config.toml
head_dim = 32
fused_qkv = true
inner_norm = false
width = 256
positions = "learned"
muon_scale = "match_rms_adamw"
nesterov = false
Rows from block 5 of a small image classifier, named by matrix and row number. Rows with one number belong to one neuron. Each number is 500 + 50 x the weight over its row's rms, rounded and kept within 0 to 999. All counts start at 0. Numbers have three digits each. After the name is the row's rms in percent of the matrix's.
After each neuron's rows are labels from the 100 images, of 14976, where the neuron reaches its largest size: "responds to" is what is common among them. Only what is clearly more common there than usual is listed. The data: microscope photos of single blood and bone marrow cells. In brackets: how many of the 100.
# gate: MLP gate (model.blocks.5.mlp.gate.weight, 672x256), inputs 0-63
# fc1: MLP up (model.blocks.5.mlp.fc1.weight, 672x256), inputs 0-63
# fc2: MLP down (model.blocks.5.mlp.fc2.weight, 256x672, transposed), outputs 0-63

gate.279 101:464527553578492445402457449523542485510503506501441502409548609554481449411446503414496517493586488466542562486522485551650447479464543463525552530516482513381490432556438512512464508427528530
fc1.279 100:518410510564490553577509495504492448484467484536498481456458425576611546517481464460559473589467560427432512489440449494502488451509420530575485644541473463463465555541518515564521512521498470
fc2.279 113:498600428518503484541498543474587543548520450478455454588499531359572491540579405457470576431597485552630482479528507459514546458540544503410539572524579554538500535488560450532459528440459493
responds to: cell type: eosinophil (69)

gate.308 079:472615548535400591453514509525494439388476413595459528453541470501476497505490513474485474493439582502526512473455426498529497557540481466477533523524434470478546520574627444509423448483546534
fc1.308 092:453610542474445516488512487579476401398498445616486486441529454522497501503474523479523464478452555551512500403473411506465477517481480444544539575494450450512540496618604493458449459448543472
fc2.308 094:438387504422499583556486530537482500519523446391453469420522551551482550576553534493445492442562490587435506486546517498475533490479539483430584488462406488498499490468482430486432456552406535
responds to: cell type: segmented neutrophil (49)

gate.285 096:455498419510578551434432509472508491535522513422427494453520507508505516397604499439506424513434448465495546460489495422499416477455505536485441584505486466499563468542488586525496477524511560
fc1.285 089:504511472561470495545475549555548448539596434463605541530529586567534528425498536493511591526567515491434617468447516504513495512442524473487537446543485551522551430543553469562560581450562522
fc2.285 103:404541549482543526535463462485638467460555589533485425478408487428476519542458491416524556458557496537487531520489525552385495437442559455548501462539538482567528527427443503588501518417588536
responds to: cell type: platelet (91); smear: peripheral blood (91)

gate.614 103:520504554492492506513452380552584501529527408456530591510453530541514569599608506503467513464362494474523416503450493518460532559554390516600441452511549481427484551519541537511473484540406482
fc1.614 107:552507446525486449402599560479425515432451589484472383525512454468435415434465439458513508505548489505476549478533500506545457512504601510427532552461495568513445525586451474497499532476614573
fc2.614 092:557460504428496528517486491410483479486485581553467467588438521500422531537499499429493489430519481480504539405524511438536522441497509515522463573534510541456465526484494483544511477477548496
responds to: cell type: lymphocyte (53)

gate.205 091:493521476513505488537569490482492429530461464527399487507519491411540582548423432498485501498531518402460473484609608453541449551565433476510554495452449506465511601512521541572579533488503534
fc1.205 093:466458376533434529494498481511507524426421546493488486493479511497450470574529568524471527559505363562547440517524498507533507375390468438498417484462525458536547371507533498431449474454476458
fc2.205 094:490525460512480483508434492468415510561503555520508544492451470500544535504462415509492473556566538492561558479525475532504493536561516450456361518426576540547488460476501487474397517580560472
responds to: cell type: blast (30)

gate.253 120:521518466522490524465505545489496498492529482575523551523522562469470541485457563477473452484508335519519368532474379469542407492517457400543561498518492595439480454537484564515548507405496509
fc1.253 114:452502522623561461487377433556516515532531530465546446502518456535507442517472473462493444438534504494526597502444541561588582443526563532502531455521448516494499496426474466542498624599450516
fc2.253 108:551480495554421521573506518530526643515477454495509515503441588418448551430520560536536433485471576564455520468500492447549427536565572490515546533510466505483542501448500625445548493527446470
responds to: cell type: segmented neutrophil (41)

gate.412 034:577505511463468478543410496520491493500477568520462510554482391542466516467410514591402492472395470454394496441473438508415549540467572581571448507472488431600479529430450426506446510463467547
fc1.412 035:494479525554452473528466417461476500494466474558513529500559533562606520513446496498421486507563489497475487450508470482515523511553495444433432440439463604515470552450497437547453472448405489
fc2.412 039:571495478534495445486542556610532483470561494545451443569531417448502547560584521441520455494568536589520484456557470534442540467523559616524442518519528536588543524489494510561453495443446547
responds to: cell type: proerythroblast (46)

gate.429 057:541467475541500434473451448572472450489575480563504434523470657498494558480408430412507525529553527570554576558469567539454449425467520389462558487520492435519462505518543485549502518571585419
fc1.429 057:486478425524464527401453485484601510499599458545492519640498499442529525575446428503542566445453439515498509466457451499487513407506522508479502475640472444577536445476495443558525571556491463
fc2.429 064:466414437541541560472466525554574503509493522606515511636424518577483393465460503541393553530553548456517526536481395457589566496408554481500413486479544487549511454492555528535396555503567501
responds to: smear: peripheral blood (97); cell type: myeloblast (84)

gate.419 101:448533505529455432430420453508519451444497477468534565442531500571396468466486499395512566536494526538540482587475555615518467510522509462431520435445452480562481517480397554463455516438547523
fc1.419 109:490531536466448439414420496532566527468510439489493563519562555542448497522491521441412495489495470473465451505353482643514443530539516496447492507483559513547501548527482566391501478482536522
fc2.419 113:418551545426605490590466473519508563580437443480437514503515491435543366425538567522526457518411478539593392465452469536473537570489421443527469464536582549516538406576476525527479473482499457
responds to: cell type: blast (27)

gate.78 123:527463444456408442501567424436454416454534517531570523578384508433480538583510515470533499583474469490503447523511479520455388471476438455478459437547528455523516516436454569481520467469483477
fc1.78 119:499518450493495465499527553515532431532568528529528495512483537466568469492483524437567592515476504551460471515534552500466336498526477465422493499504550510478479445440468524521488543471511416
fc2.78 112:539578501546379484467517477543525431482478560568559537529553447465502498465479468523454528473528546475393425501532477474435563523495472542446558485485452518418478453543527519483543532515541466
responds to: cell type: lymphocyte (51); cell type: eosinophil (29)

gate.633 112:466525626426522526494538483446531475482466578511515548523463436463561465479504495412479480474535550571507445489525424528518553477474475496502512481465465548508535431503475535490469545509491464
fc1.633 101:404503426510532483500494494404503475478500379502537419543492560458495548481588545448579433552560527488512576417457545409563514470435480463534556493483520480476492628525509440522486518468560422
fc2.633 101:509544522512462549465468464461449576599465460495478610523523544405471468436526571524494453503537428497388491455472442431524580567483461547496558515488511514557463444559455661481563411526547463
responds to: cell type: platelet (26)

gate.217 105:486534552452497492536640573522530489493515501600550607604557577473561451514552562540539403459443523451453506490457503502579551628519529520581516445541494491480508556446570484515393601465481442
fc1.217 107:436451438498581472492596465572609550508456418495514431398455554523518546502491531532531516493444553375467558584519423467480506449343481544537448506466446488431517546571445477434482437438550500
fc2.217 111:490473496447534434524529445582452364445470473614519453453442394482486541489478583429445494558478514495514488511502538494455601471450531439528460505460610528476549576572479515498515573532590436
responds to: cell type: myelocyte (34); cell type: promyelocyte (31)

gate.95 103:531518537493466528512468537473539382532523526453492612360539450448490432535450457521503517586500540476376468508438507478529559555490521507425450496482534524521487539504570483495401448486504539
fc1.95 107:531426379447418453518525507404529424436564552509468591482499564443419612492400446551614484452478519551529418422422480471423582491606516615477543473418449482511582496504513387563517461552476538
fc2.95 101:449502460513490408515479537530582481429429530535487561486459462492497542544461551602511472469576505598505481599526561435500523513489504530552657428516525483560525572479469459459522412514457537
responds to: cell type: promyelocyte (36)

gate.651 105:505533584461473505502463585586449528639506572527523432424580453550541521447491543478441559520433572411398571479471435481535482521515511519566482521434379452543442472597525499522455434424475402
fc1.651 105:508607473503426485436494529583533536601553508538561449468458484508526515472514489455559535496451527363492509453494470478530498501472541472569446454469414519505475436501488546559490573415468399
fc2.651 093:432461498402442512488501478481447442557551420594543525511496554471570517394556418515431495567540466510518415430489566464539457555434460426458487491502488630565512487525459462452608526474507582
responds to: cell type: segmented neutrophil (77); smear: peripheral blood (64)

gate.585 082:449481540526551554387597500461512505560500524361589538520523563555538434536455540521560424499521529448511406478453531562381507513431562532551444408471487531420464522450532526476488641556532492
fc1.585 081:500521475482468427592515507445529412467526496439520562491461478368476526439554527570554452497567536563511497450570489403506561459530458498542515627496559526548500489422541442562491541505532565
fc2.585 084:563545478518508509467487468527487512494511486535457392544542460537469569448521524502586613514550508584498517531524577560476564549540481551503451435518499496458456581498422537402519519497478515
responds to: smear: peripheral blood (39)

gate.557 112:466509494474455537569489484518505586420515488366519514552488452461503505448408503484459543557469504522492375492577527381501564496479430512537589460497432431440561475485413427504519491356451486
fc1.557 112:601476529534561477611504541493469393474483578568551543537534531500396464500530532486505545503565513516465546532441411500550469476499559450482421516431530618486480522479498511484456536524600516
fc2.557 099:430438492527378487466501444599484452406442536489538488531516436471489498514625437528537567533517412519544525600428461428528450402508568445518527514497608466571497502539418500575541446520545489
responds to: cell type: segmented neutrophil (92)

gate.623 098:456600435375511498547494467558447528524532475448529472545441443522513357468513499471463551547460432477411517537458540421540603456420461472474474434519502545500612514588497506553467484485488545
fc1.623 101:519404437467419518458551528630528502554476487509476444512577449634526474492486421532415430427510505567487444508395537424501574447585432444530483487496557536514552462598424470580508461472410524
fc2.623 097:503523412614475517398497508482484407550486576517540549555630523542561591461495460548582450496481483531468445522545599509491492512480452471534441412460550461494567498579387442430481501444556449
responds to: cell type: erythroblast (41)

gate.344 064:559519449558541515464488558530502432477389613409494551448512569493543374517441523547497374498480482497498607480490550501493529553434515414490537453509520470416461468451539553537404580463598470
fc1.344 065:497531427583516498463472599537440446586460531448495555468555520516472419442480481577407498459458487467528616423476500524473483508505490410473522450560519527502471484536597482531518553461581409
fc2.344 069:554504430577587530480495467521549458507459565573454426451512487496523417550592472530542593547413562446558524553474432490499549580471408500488594455493502480446472433444587518538409433559535451
responds to: cell type: band neutrophil (26)

gate.370 117:525514446431538452507529502453472460530555483495530481540532461445463483433495493504435429456529539550551461462554476552606480507602477515512419478477505487464539448550433570596418482523335473
fc1.370 127:600530450581438481549535513502502517440501454484457469511427506494488549523566543533591428453529486554499529442472529499481440465444582491534528422528489480493482613478454482517454551453476450
fc2.370 111:487544586417478546523418441438463495469489448430427396621451557493433519429414527518462549471510463566530553454511510526589474466427454402502453366546496598510501544569540443520531452521484640
responds to: cell type: artefact (68)

gate.450 127:539466574540579489391554482446591560541421476461562522531455517497521558554470471478540519567511500430559542482382524512472460498471538504422396550523492568424423486523408491468458442512481486
fc1.450 122:441542474483458489586548532470428408535495559555511517457555459392504521573490531406471539518482501535538485407456427583445549467525461472479528446455466485480588426444565493450470561494481468
fc2.450 094:555446459449453502508524530515399542472571550456508523471433445498446463448589513389446509399531489465539479437494466443518456439519460547540520477484477526415567496499529501460430560441475499
responds to: cell type: segmented neutrophil (73); smear: peripheral blood (50)

gate.606 094:477444416554551525437494435552510549512454497485479483531501418591470473487481578462506490458498477501509427466515427600390460485494408497426527460579543508490480492449476510472558464505545463
fc1.606 098:574514508508483468485518539496487493454556540558598517477596522424487573474550392534480560498464497487559447543521478501519563525434540554487404484448467392460585475598547486476463500383434535
fc2.606 100:446458463611484539507556600423504516446496487440490501463614488465440484564432514439463494480477478501496504484517498548534554528533452579541482521440490464505666542533467472501428567472546573
responds to: cell type: artefact (43)

gate.294 053:487510469456580530505484441504511455491445414482555648513506470578477437462496442533502507467579508641486485443460525523445567503463499414525548477465568513526494481556364494511483619517500583
fc1.294 053:569501541482457518466555457446526563451506542536546378541482485466482489514509572458514482503450529388533530426526527452607575509431479560477421457526523559506480518469530581531548432535545449
fc2.294 063:532454414425385571462471490462588522487475474517529532491512463476493491505486472572515496399443455462550467502455461598494459412443476571563509544512493517510605510474528601475499476408490525
responds to: cell type: lymphocyte (82)

gate.553 098:407502509529460469414502548576498515510494581561404569535478462583509546515499551477515505552547405601463465559497532563468463425465498427434600386506454542491423582594428553470527492496441517
fc1.553 100:581480500557597556550610597528445510484467561494591492452509434542455503520491524430497493468527558438516552497518380503548426536527493436543431533457504497560559483491529486533537478503526526
fc2.553 098:415451551424518489503507495468510430471514496404510489442433519538439451510601566504496580454506474464488556490499531529472577506549603486495496539471547507467549506415548370514541503487448457
responds to: cell type: proerythroblast (41)

gate.211 097:520484467520577538482430538524538455436508384502559546497455475508537528482528456427523515471482409483478400529486552397545503535500470547505472434509527513493583511448539470470458520529560528
fc1.211 101:440443478510579570489529473523532580524458480512473536466492403520473456461460525496498574518460505593449405481416571483506495513506585577515586447458505514472518560462492414559471405568474505
fc2.211 095:509495499439493526434514544611530489559516520514454490489522405588491362407498498529545438472495532487505404509474510520443475521533558466437568550447489538544528403565525518459552454519467631
responds to: cell type: lymphocyte (51); smear: peripheral blood (37)

gate.589 020:467396471498484424543527487521477525540478514512493496512510401590463563584516517387578531556594495545571514488363501565476519406493510446473499491481481444410492585509491604447525615412451529
fc1.589 021:528507489533565496579459508466484577525542456523448417461438492533458489502576468472492481539475528537622473518431461577479495562517578555458515447516377462444464453477478554475413516504409522
fc2.589 024:533547435460423442509528549580428531439452493428594505585535512548514478512574534449527578430534549542506510594522624436489507550467457496547463504499441510506501554533581513500517548544548530
responds to: cell type: erythroblast (52)

gate.252 038:588506578527498463455490556458467500553449485556492531504521445546551513527428436546495517500509479520535485460560548455534446527414486557590415456450506448520457503422476528658440461470419427
fc1.252 039:525523411475468494387486470608530482542488479484466505475518477478513476553519500473522483462533409549456518450488492518507596535509401484413474537473549587552428516539432490481538576541551516
fc2.252 040:613501470523475462488560481530461456492555498548471557489535456502453445473405456494539432406407536520443512479538524412471528455393524551435351508390552469395443562565456492523452489459497538
responds to: cell type: proerythroblast (52)

gate.128 100:441527563534552491438463469507476523459405520528483494516414558544531587520442552523413549508507502489489399468489467589370510532495512511491457493436608553516441478536425442468506545495536563
fc1.128 111:502433544492466487570528523515482490500626489539597546511498448413441464477456449519610477426523440471545561489552568470594481472615488543531474510547459497563564450495544549516550499409491482
fc2.128 096:528422494424536516578476564569495495541479501428539476410470480490468497479571417479550483475592517486562514450485512569596552493504517519559541532545586479530548509562570534543455554543516500
responds to: cell type: blast (39)

gate.170 124:489562532533462576462432476471541388521401487549538517463403581561480511591509556438504466473471458551491511430508469452433492518514470553470528427466461503576515502507498484507495542546467428
fc1.170 117:444472468480571490495514539452430476643444487479515473500528482550487488539559567441420545477400514468574496501490437443450401522520498546509533496513510452530483525505455372506519429417503452
fc2.170 107:511497481529543490438477437468447478560481481430517399496554512544480498517508469512492509567499524321462543473535560416481561449638478573499496493483479442581432493560381564574517510527445512
responds to: cell type: platelet (72); smear: peripheral blood (72)

gate.363 112:464548477528456559542501513539411472564432606385503520601478472430418475485486446493553512533482493462465425425517431515471448487503434509471433502531580546470485535440544489501558508462542526
fc1.363 118:494526486537561519592477510574506407589505480494522526512481487408473381417496495477473553509551483389588473455531490495548492553513434520434430450485438504458501514447494561526523529483423543
fc2.363 103:422530577510511474481458574605570480418450483528486481542475519464455526417494471493526545432542529602485461402508538479588480568563462526599491457512472536541561531488515540558496556471496475
responds to: cell type: artefact (28)

gate.437 110:532520544482546625511439443413541608589458460535501498469497484494476448585498464434610575566501501525493414460459462517590486634429469615525537450501452465425537485448458590407536533530467507
fc1.437 112:487452509524448520545509533572411532417502648463495475460563526517470594468538537490457489430501569596543522546477566391517536470556427431605510474469563531445486358515567478512552472381509401
fc2.437 113:531441550520519459468519407473582543459560537477530557499509490505498556518555475479553579502516566517461517515588506489503485400464510526534514484580365412452432476585573497564577581583492466
responds to: cell type: erythroblast (46)

gate.100 098:426392443532540558448429586519466536548503524530471457504485528392528549478593594483530570531510468577430508411475570528576498491513459573417493459440493535630505550430540443459422556481478576
fc1.100 097:487433525468488569447443551589550537512472388435492470520477512411479532498524617455458491607446459560422529397487527538507473440430394522474486496482543482614474508431472423461494542505453476
fc2.100 105:360568506429486516495425551505416476486433515619618522517543455456543423452542564550445460438547599470528515560532495496473505526513568528434462485468567530500474479500593586493561594420544557
responds to: cell type: plasma cell (25)

gate.368 123:448553482570546502553500509557551449532484527519522522508453526527465471446439465533536519557488509461458512543483440548523540527544391530551504545486572497460396502447389491497418519558553534
fc1.368 126:499449531464449531544470504489504453473498559469488487471506573466545472521580525588406586536522453482575465528488528511464527409497537443388474461529481453482480597468438558526511511481549449
fc2.368 120:531537573481523538489540497503429429463528417501551458477466460471510516428508476520473567446444541523531449535507475442537570468345447510459526488492515409454538492506541479476535528545486547
responds to: cell type: lymphocyte (50)

gate.269 106:510491554565490454564493600487455387488480511463509590520469502498544471427536490501562476601583498569566503436567440446597424458479530538468461523550547544512549459541542413517571519486571526
fc1.269 101:473516515504534429587515630565596450471560557457412528574495533474447453504428597512527402599512548497517542469526517419547534596503499549566470535540476516494517467510536490495551542467547524
fc2.269 115:476529575455535533500518628482434579462427456498542508552535497459508423577482367524485531465476426592560563482474512458488526622460456531587562510488534444540451527486515526590484429510429580
responds to: cell type: plasma cell (31)

gate.121 120:563518557420498507411475515598487570444507560580452533559468514541463392471497477618473532451582531441510488500527471543469559485472542480404466441576484504520523476530455443504526425450476495
fc1.121 111:428507521461515575514435364487618516536519493637616492543496514534466493521446532522508540547516608414441444492444452546522483478427514605440509484547487487437537544497559445565457472392398458
fc2.121 103:480432544452507516441420560523622401487445510494546494477460454374444585483429493510458388560396549455503555448592568488549496499372459477445519562509482510493524496536503462561538524503543442
responds to: cell type: segmented neutrophil (80); smear: peripheral blood (42)

gate.293 114:401356483518446556521482516564388398498471539453528483543475533468510503427529436614433586481546464439483494547521523515552459555470404529488492460466558571555488440489547518562559472469484485
fc1.293 115:523526436505528508483449538457468522574438548546490476502510581485453499594506537454527483489442544436471425532494581541533553510575554591485540602452538524531564467536497453531496357537416534
fc2.293 113:512471520562514474539510603441424581600440538442428501549491494507556481461519557480481481420539498493517482495483574517533492482544466523438461582544525452522543505438531467456465524441582554
responds to: cell type: lymphocyte (49); cell type: artefact (26)

gate.80 098:544490364520563424524497554525523404458416490435513410459549567521499447475454426568475568424471475574546549520519501561523460517519453469500506441530536510385501516462432561470580439457551543
fc1.80 100:509509559519661445518542593465412499418515592496544576470467500379537506531523463480525481445522477508506417524493465453537566572463562354498476548533587437542481491478464501435427501463418524
fc2.80 103:480481531562455496500478528492491413580387473355431504579516535497512525538502489357433554459515508487523444460511464410491464448541529485462470523501482539531537580505411529548517482527559580
responds to: cell type: plasma cell (50)

gate.83 120:575528524499454569493594508490486599499457528469505597516501545510512554556510503404465500532514471502408467481412460555516550518484433497443454589444445414523549488484577426527575422612452472
fc1.83 112:519538462448478621590456575486457435535530504508505469543550527495507576543586544465521477574514478577542472477438470521479518444452479457503512517569502567436567579486565510432446547528470537
fc2.83 109:463526494507478434461397616482562436461537554519425477532533581512542461492472437456562500521523531450472482511432534414578572468486412350618452368475478427543418447490502499483473538443494539
responds to: cell type: myelocyte (31)

gate.239 097:540619531492584508503414502498633487492519504506496462519536599529469514575523541522468514494468544532473494531462503434446539439428571472525517532457457500534545529457580464533536563479433501
fc1.239 093:420474536569496479503595414457527484539509525425545457456464547356475459588491437496560558486563477508568477436507453469576537585502484511545522467508359489444519493480507566538451512621487610
fc2.239 100:537573470479389510478601453418486506550533551552542457524468529557554493512477451506464583467536532481472483533462485452436498447440530496459548485418579465495498607475451544481456458445583487
responds to: smear: peripheral blood (46); cell type: promyelocyte (29); cell type: monocyte (25)

gate.506 115:589526510555551482421592500458441506564509489497477440493400511461586414565501532549538470450560421544470518532435514482432432526551466458504483525517521570422538539500595576425422503494570426
fc1.506 119:424573543464491494416445579454560501482436464517550470442559496431450542488516403491519533560520404522458487421435573524491457374410557571592532428462482582542414452497527541508481544527486538
fc2.506 110:439558476457421451517503579519465545466566490472555535411445563535513380464465533512479561443479499449386563560519551544564624408572504532474463529526518536446444501425511434480431492496442513
responds to: cell type: band neutrophil (26)

gate.126 045:571511514430456408520615500476570499478497489547505457576514463547575527460555479463517523518525435557430510460487456490528563422508519409490465458549560574523587388509497464564518445510476610
fc1.126 045:583529492600565448514500537542507439497545457454558487540474431521454452453540537546554492511536495472466407520490581419543559437446533555539522508604449536486509412452442492517512480501575425
fc2.126 054:532481470471457545530487454472457548513425566489534546465581502473510514579428554586439500519468506456472470555527552476527498486516420574524461619448568489507433485519549585529503514518494494
responds to: cell type: promyelocyte (67)

gate.562 098:557582410432563394487452482494471446500521595368620506474524383444521553507536484516457521456545488445501501522494494535474599471475464583523551511464461472510473443431529476484523534500490496
fc1.562 089:502407534514470576535500560483620470593595469544497534573518537537437442384514469510466500568481607556505426524500497566529518420502556473498530455434524432419516506499478472526571496562506503
fc2.562 100:487452496523559431550518457577525506465525477582513462564517495549491551424541487591530526418409502519554598363546517585492580501514545572507490422530501479529435470437610474478514429454511505
responds to: cell type: plasma cell (55)

gate.391 096:411479481459546438573528549563520443517506498544431547505503488383559518453496533486492573513564387380443571490472573489571563483541480606474573542527411409496532627432546548482494431481512533
fc1.391 101:496408526452585516488563450557521478459511557499503506486517528468544538468482397522430520529475522416417583474416631518501514504547526492523526477497434512450528517480540557441460481612492562
fc2.391 107:425496533459526603492482479449492507424513455477555491447479380524539486548546433538473523483588420568506505519596481509469522587578513512483486521620454514520515464543498480504478477496530552
responds to: cell type: plasma cell (42)

gate.60 101:508462457460503498516397481499455508572479511518557539507524414464523566476487481432460518402557568489515427477549457499517479507557472579566560482528464483439491528498542493466521448520480481
fc1.60 100:563478523468513431487498558480483489427584565452485552539488460441475581514522494527542467408487514444532469488534456500575532514549525406484486540486539577474512429477596560506572449463508519
fc2.60 109:450446480441518542583527401487470524452502521523516431450498422466528558538564475436536556528479539517478498543505483619511524484564367464465473475459519530490481507541508573541476511586603495
responds to: cell type: blast (33); cell type: artefact (26)

gate.302 112:509502559465471477476533546540477542495479509421537490538482607484404566483556530466511516510573497528409518493487422511575511550545515516533497445539543456500535462435539538434404541606448543
fc1.302 113:501511527536529572435455469529474548477526544487554403507473535487501480425461431545529495402480465542435530483469504499523550489419540608542491475561514557606498548487541592513559560546543549
fc2.302 115:436500489524555586335462460547434547454651451430493520491451481481591657478542493462424451416487521507510597463476550536582414596432477559472529475527442483480448489538546561536589501459457500
responds to: cell type: eosinophil (56)

gate.630 112:378467522576469527478367471460537481527538410555512505493572562547398536418533536469462461522579553494490473448568513516566479510532497553483518507405537459485461542494476534476505466508503473
fc1.630 115:543545465491481481443387472544517593515577431543526490440488500515500515461572542475391481499509588521445454464540509541573435510510384591425660445410493494460558435475438531602450486509523575
fc2.630 114:527513547504542507503419487558535534397535435531473497489373494579528545457547449517530458472518445497574529587491442462412372460524542504600567512498484563516394518446554466513591563578482550
responds to: cell type: eosinophil (52); smear: peripheral blood (40)

gate.334 063:502526489404511512433448466426564469475526477500517519544484546511452494556511519418499528464543479599466499521451470634491567539505488497477434448518493491526437613547523386550584500574603456
fc1.334 066:554510535420443448480542493468454551448490500494510527504418512532415489578427573471505503555562510487437488547407565501511514539508598453461502462518475590545464593550570374560599548509574504
fc2.334 076:509448511477418432446509549501492495525463604525507483438431423440486469575455513473566551513575434536491485557432464517554496580473562428468463494485540406530419529400515428590535516459394367
responds to: smear: peripheral blood (58); cell type: myeloblast (50); cell type: blast (30)

gate.588 105:514504522467451445520386472405508452600477460502509583492526586494558509473539618514493462474520430450483506584515509533550545577422541573543542477574572492449482456623549531406503429490448577
fc1.588 096:469583500525452524445504558466505507378535430504519506471481502377531483415553532447494410530462571599482510398534537415499503537524514527557549540514476539525495431555555507422463481506568465
fc2.588 106:487425492497515544505428452512521443493477552481533485434453502576513540485389547453513556596472543574532481438599562463558622557471481543548477488652481490494560539484584369508431469481466477
responds to: smear: peripheral blood (51); cell type: segmented neutrophil (49)

gate.9 087:545552528524484403446542469480458527568495530439554504518430491557523472504502472483489486490477506562416530531450585432450474551515505521320502491504523425511444465511448491441525412457462482
fc1.9 088:522493539485504484513524449465570460557565515485487428444475463541547467426482530468592397427555522501471489436426595455511545520512490437464539469501506471569512414480490640513460479506479600
fc2.9 102:485496533381561496509502426556546456396451571521634532515502529547584528527470498463427478610450449474469489613546434469546465504623385550496466569517568543566440575522508480517571462474492490
responds to: cell type: segmented neutrophil (49)

gate.23 107:488420479526510567468481497509421502590511543483461421443485434561543496612459534527536457610605548405504486474457479503545477510480429471479479510551593486411515548519542492454541502493499514
fc1.23 103:492550552476503497475478476414612581406456531543560653495570534502494617486527558472437474482345478464423445483516496392448549507493492526513380464477465469522558519439441572588507556475555484
fc2.23 110:538511445509541540512493467531540431409492500541471426508582611513472515524526479586613523547531473433507552453473465489524491563566558549508488499490547461531455471401524471472449514429543506
responds to: cell type: band neutrophil (27)

gate.26 098:537487427486513486594485533507415433578512510506482474494421494514551557505469428546431493541521456527584447544480550512602479434434545533552504487537560537467513491532478516506510424493451535
fc1.26 102:635493536484482547446555534533600474497526447469477365487505478537568388477546400466492473454576461483506548486582537523528414428505582479485510470552540520420526469516501468468464412482538547
fc2.26 107:402485471538519486508567491515515546416484500525584606467567526472550580493551480470521491536546511483513467538565454434499425594517467550526456539434428466545545548506550577432571483442619462
responds to: cell type: lymphocyte (54)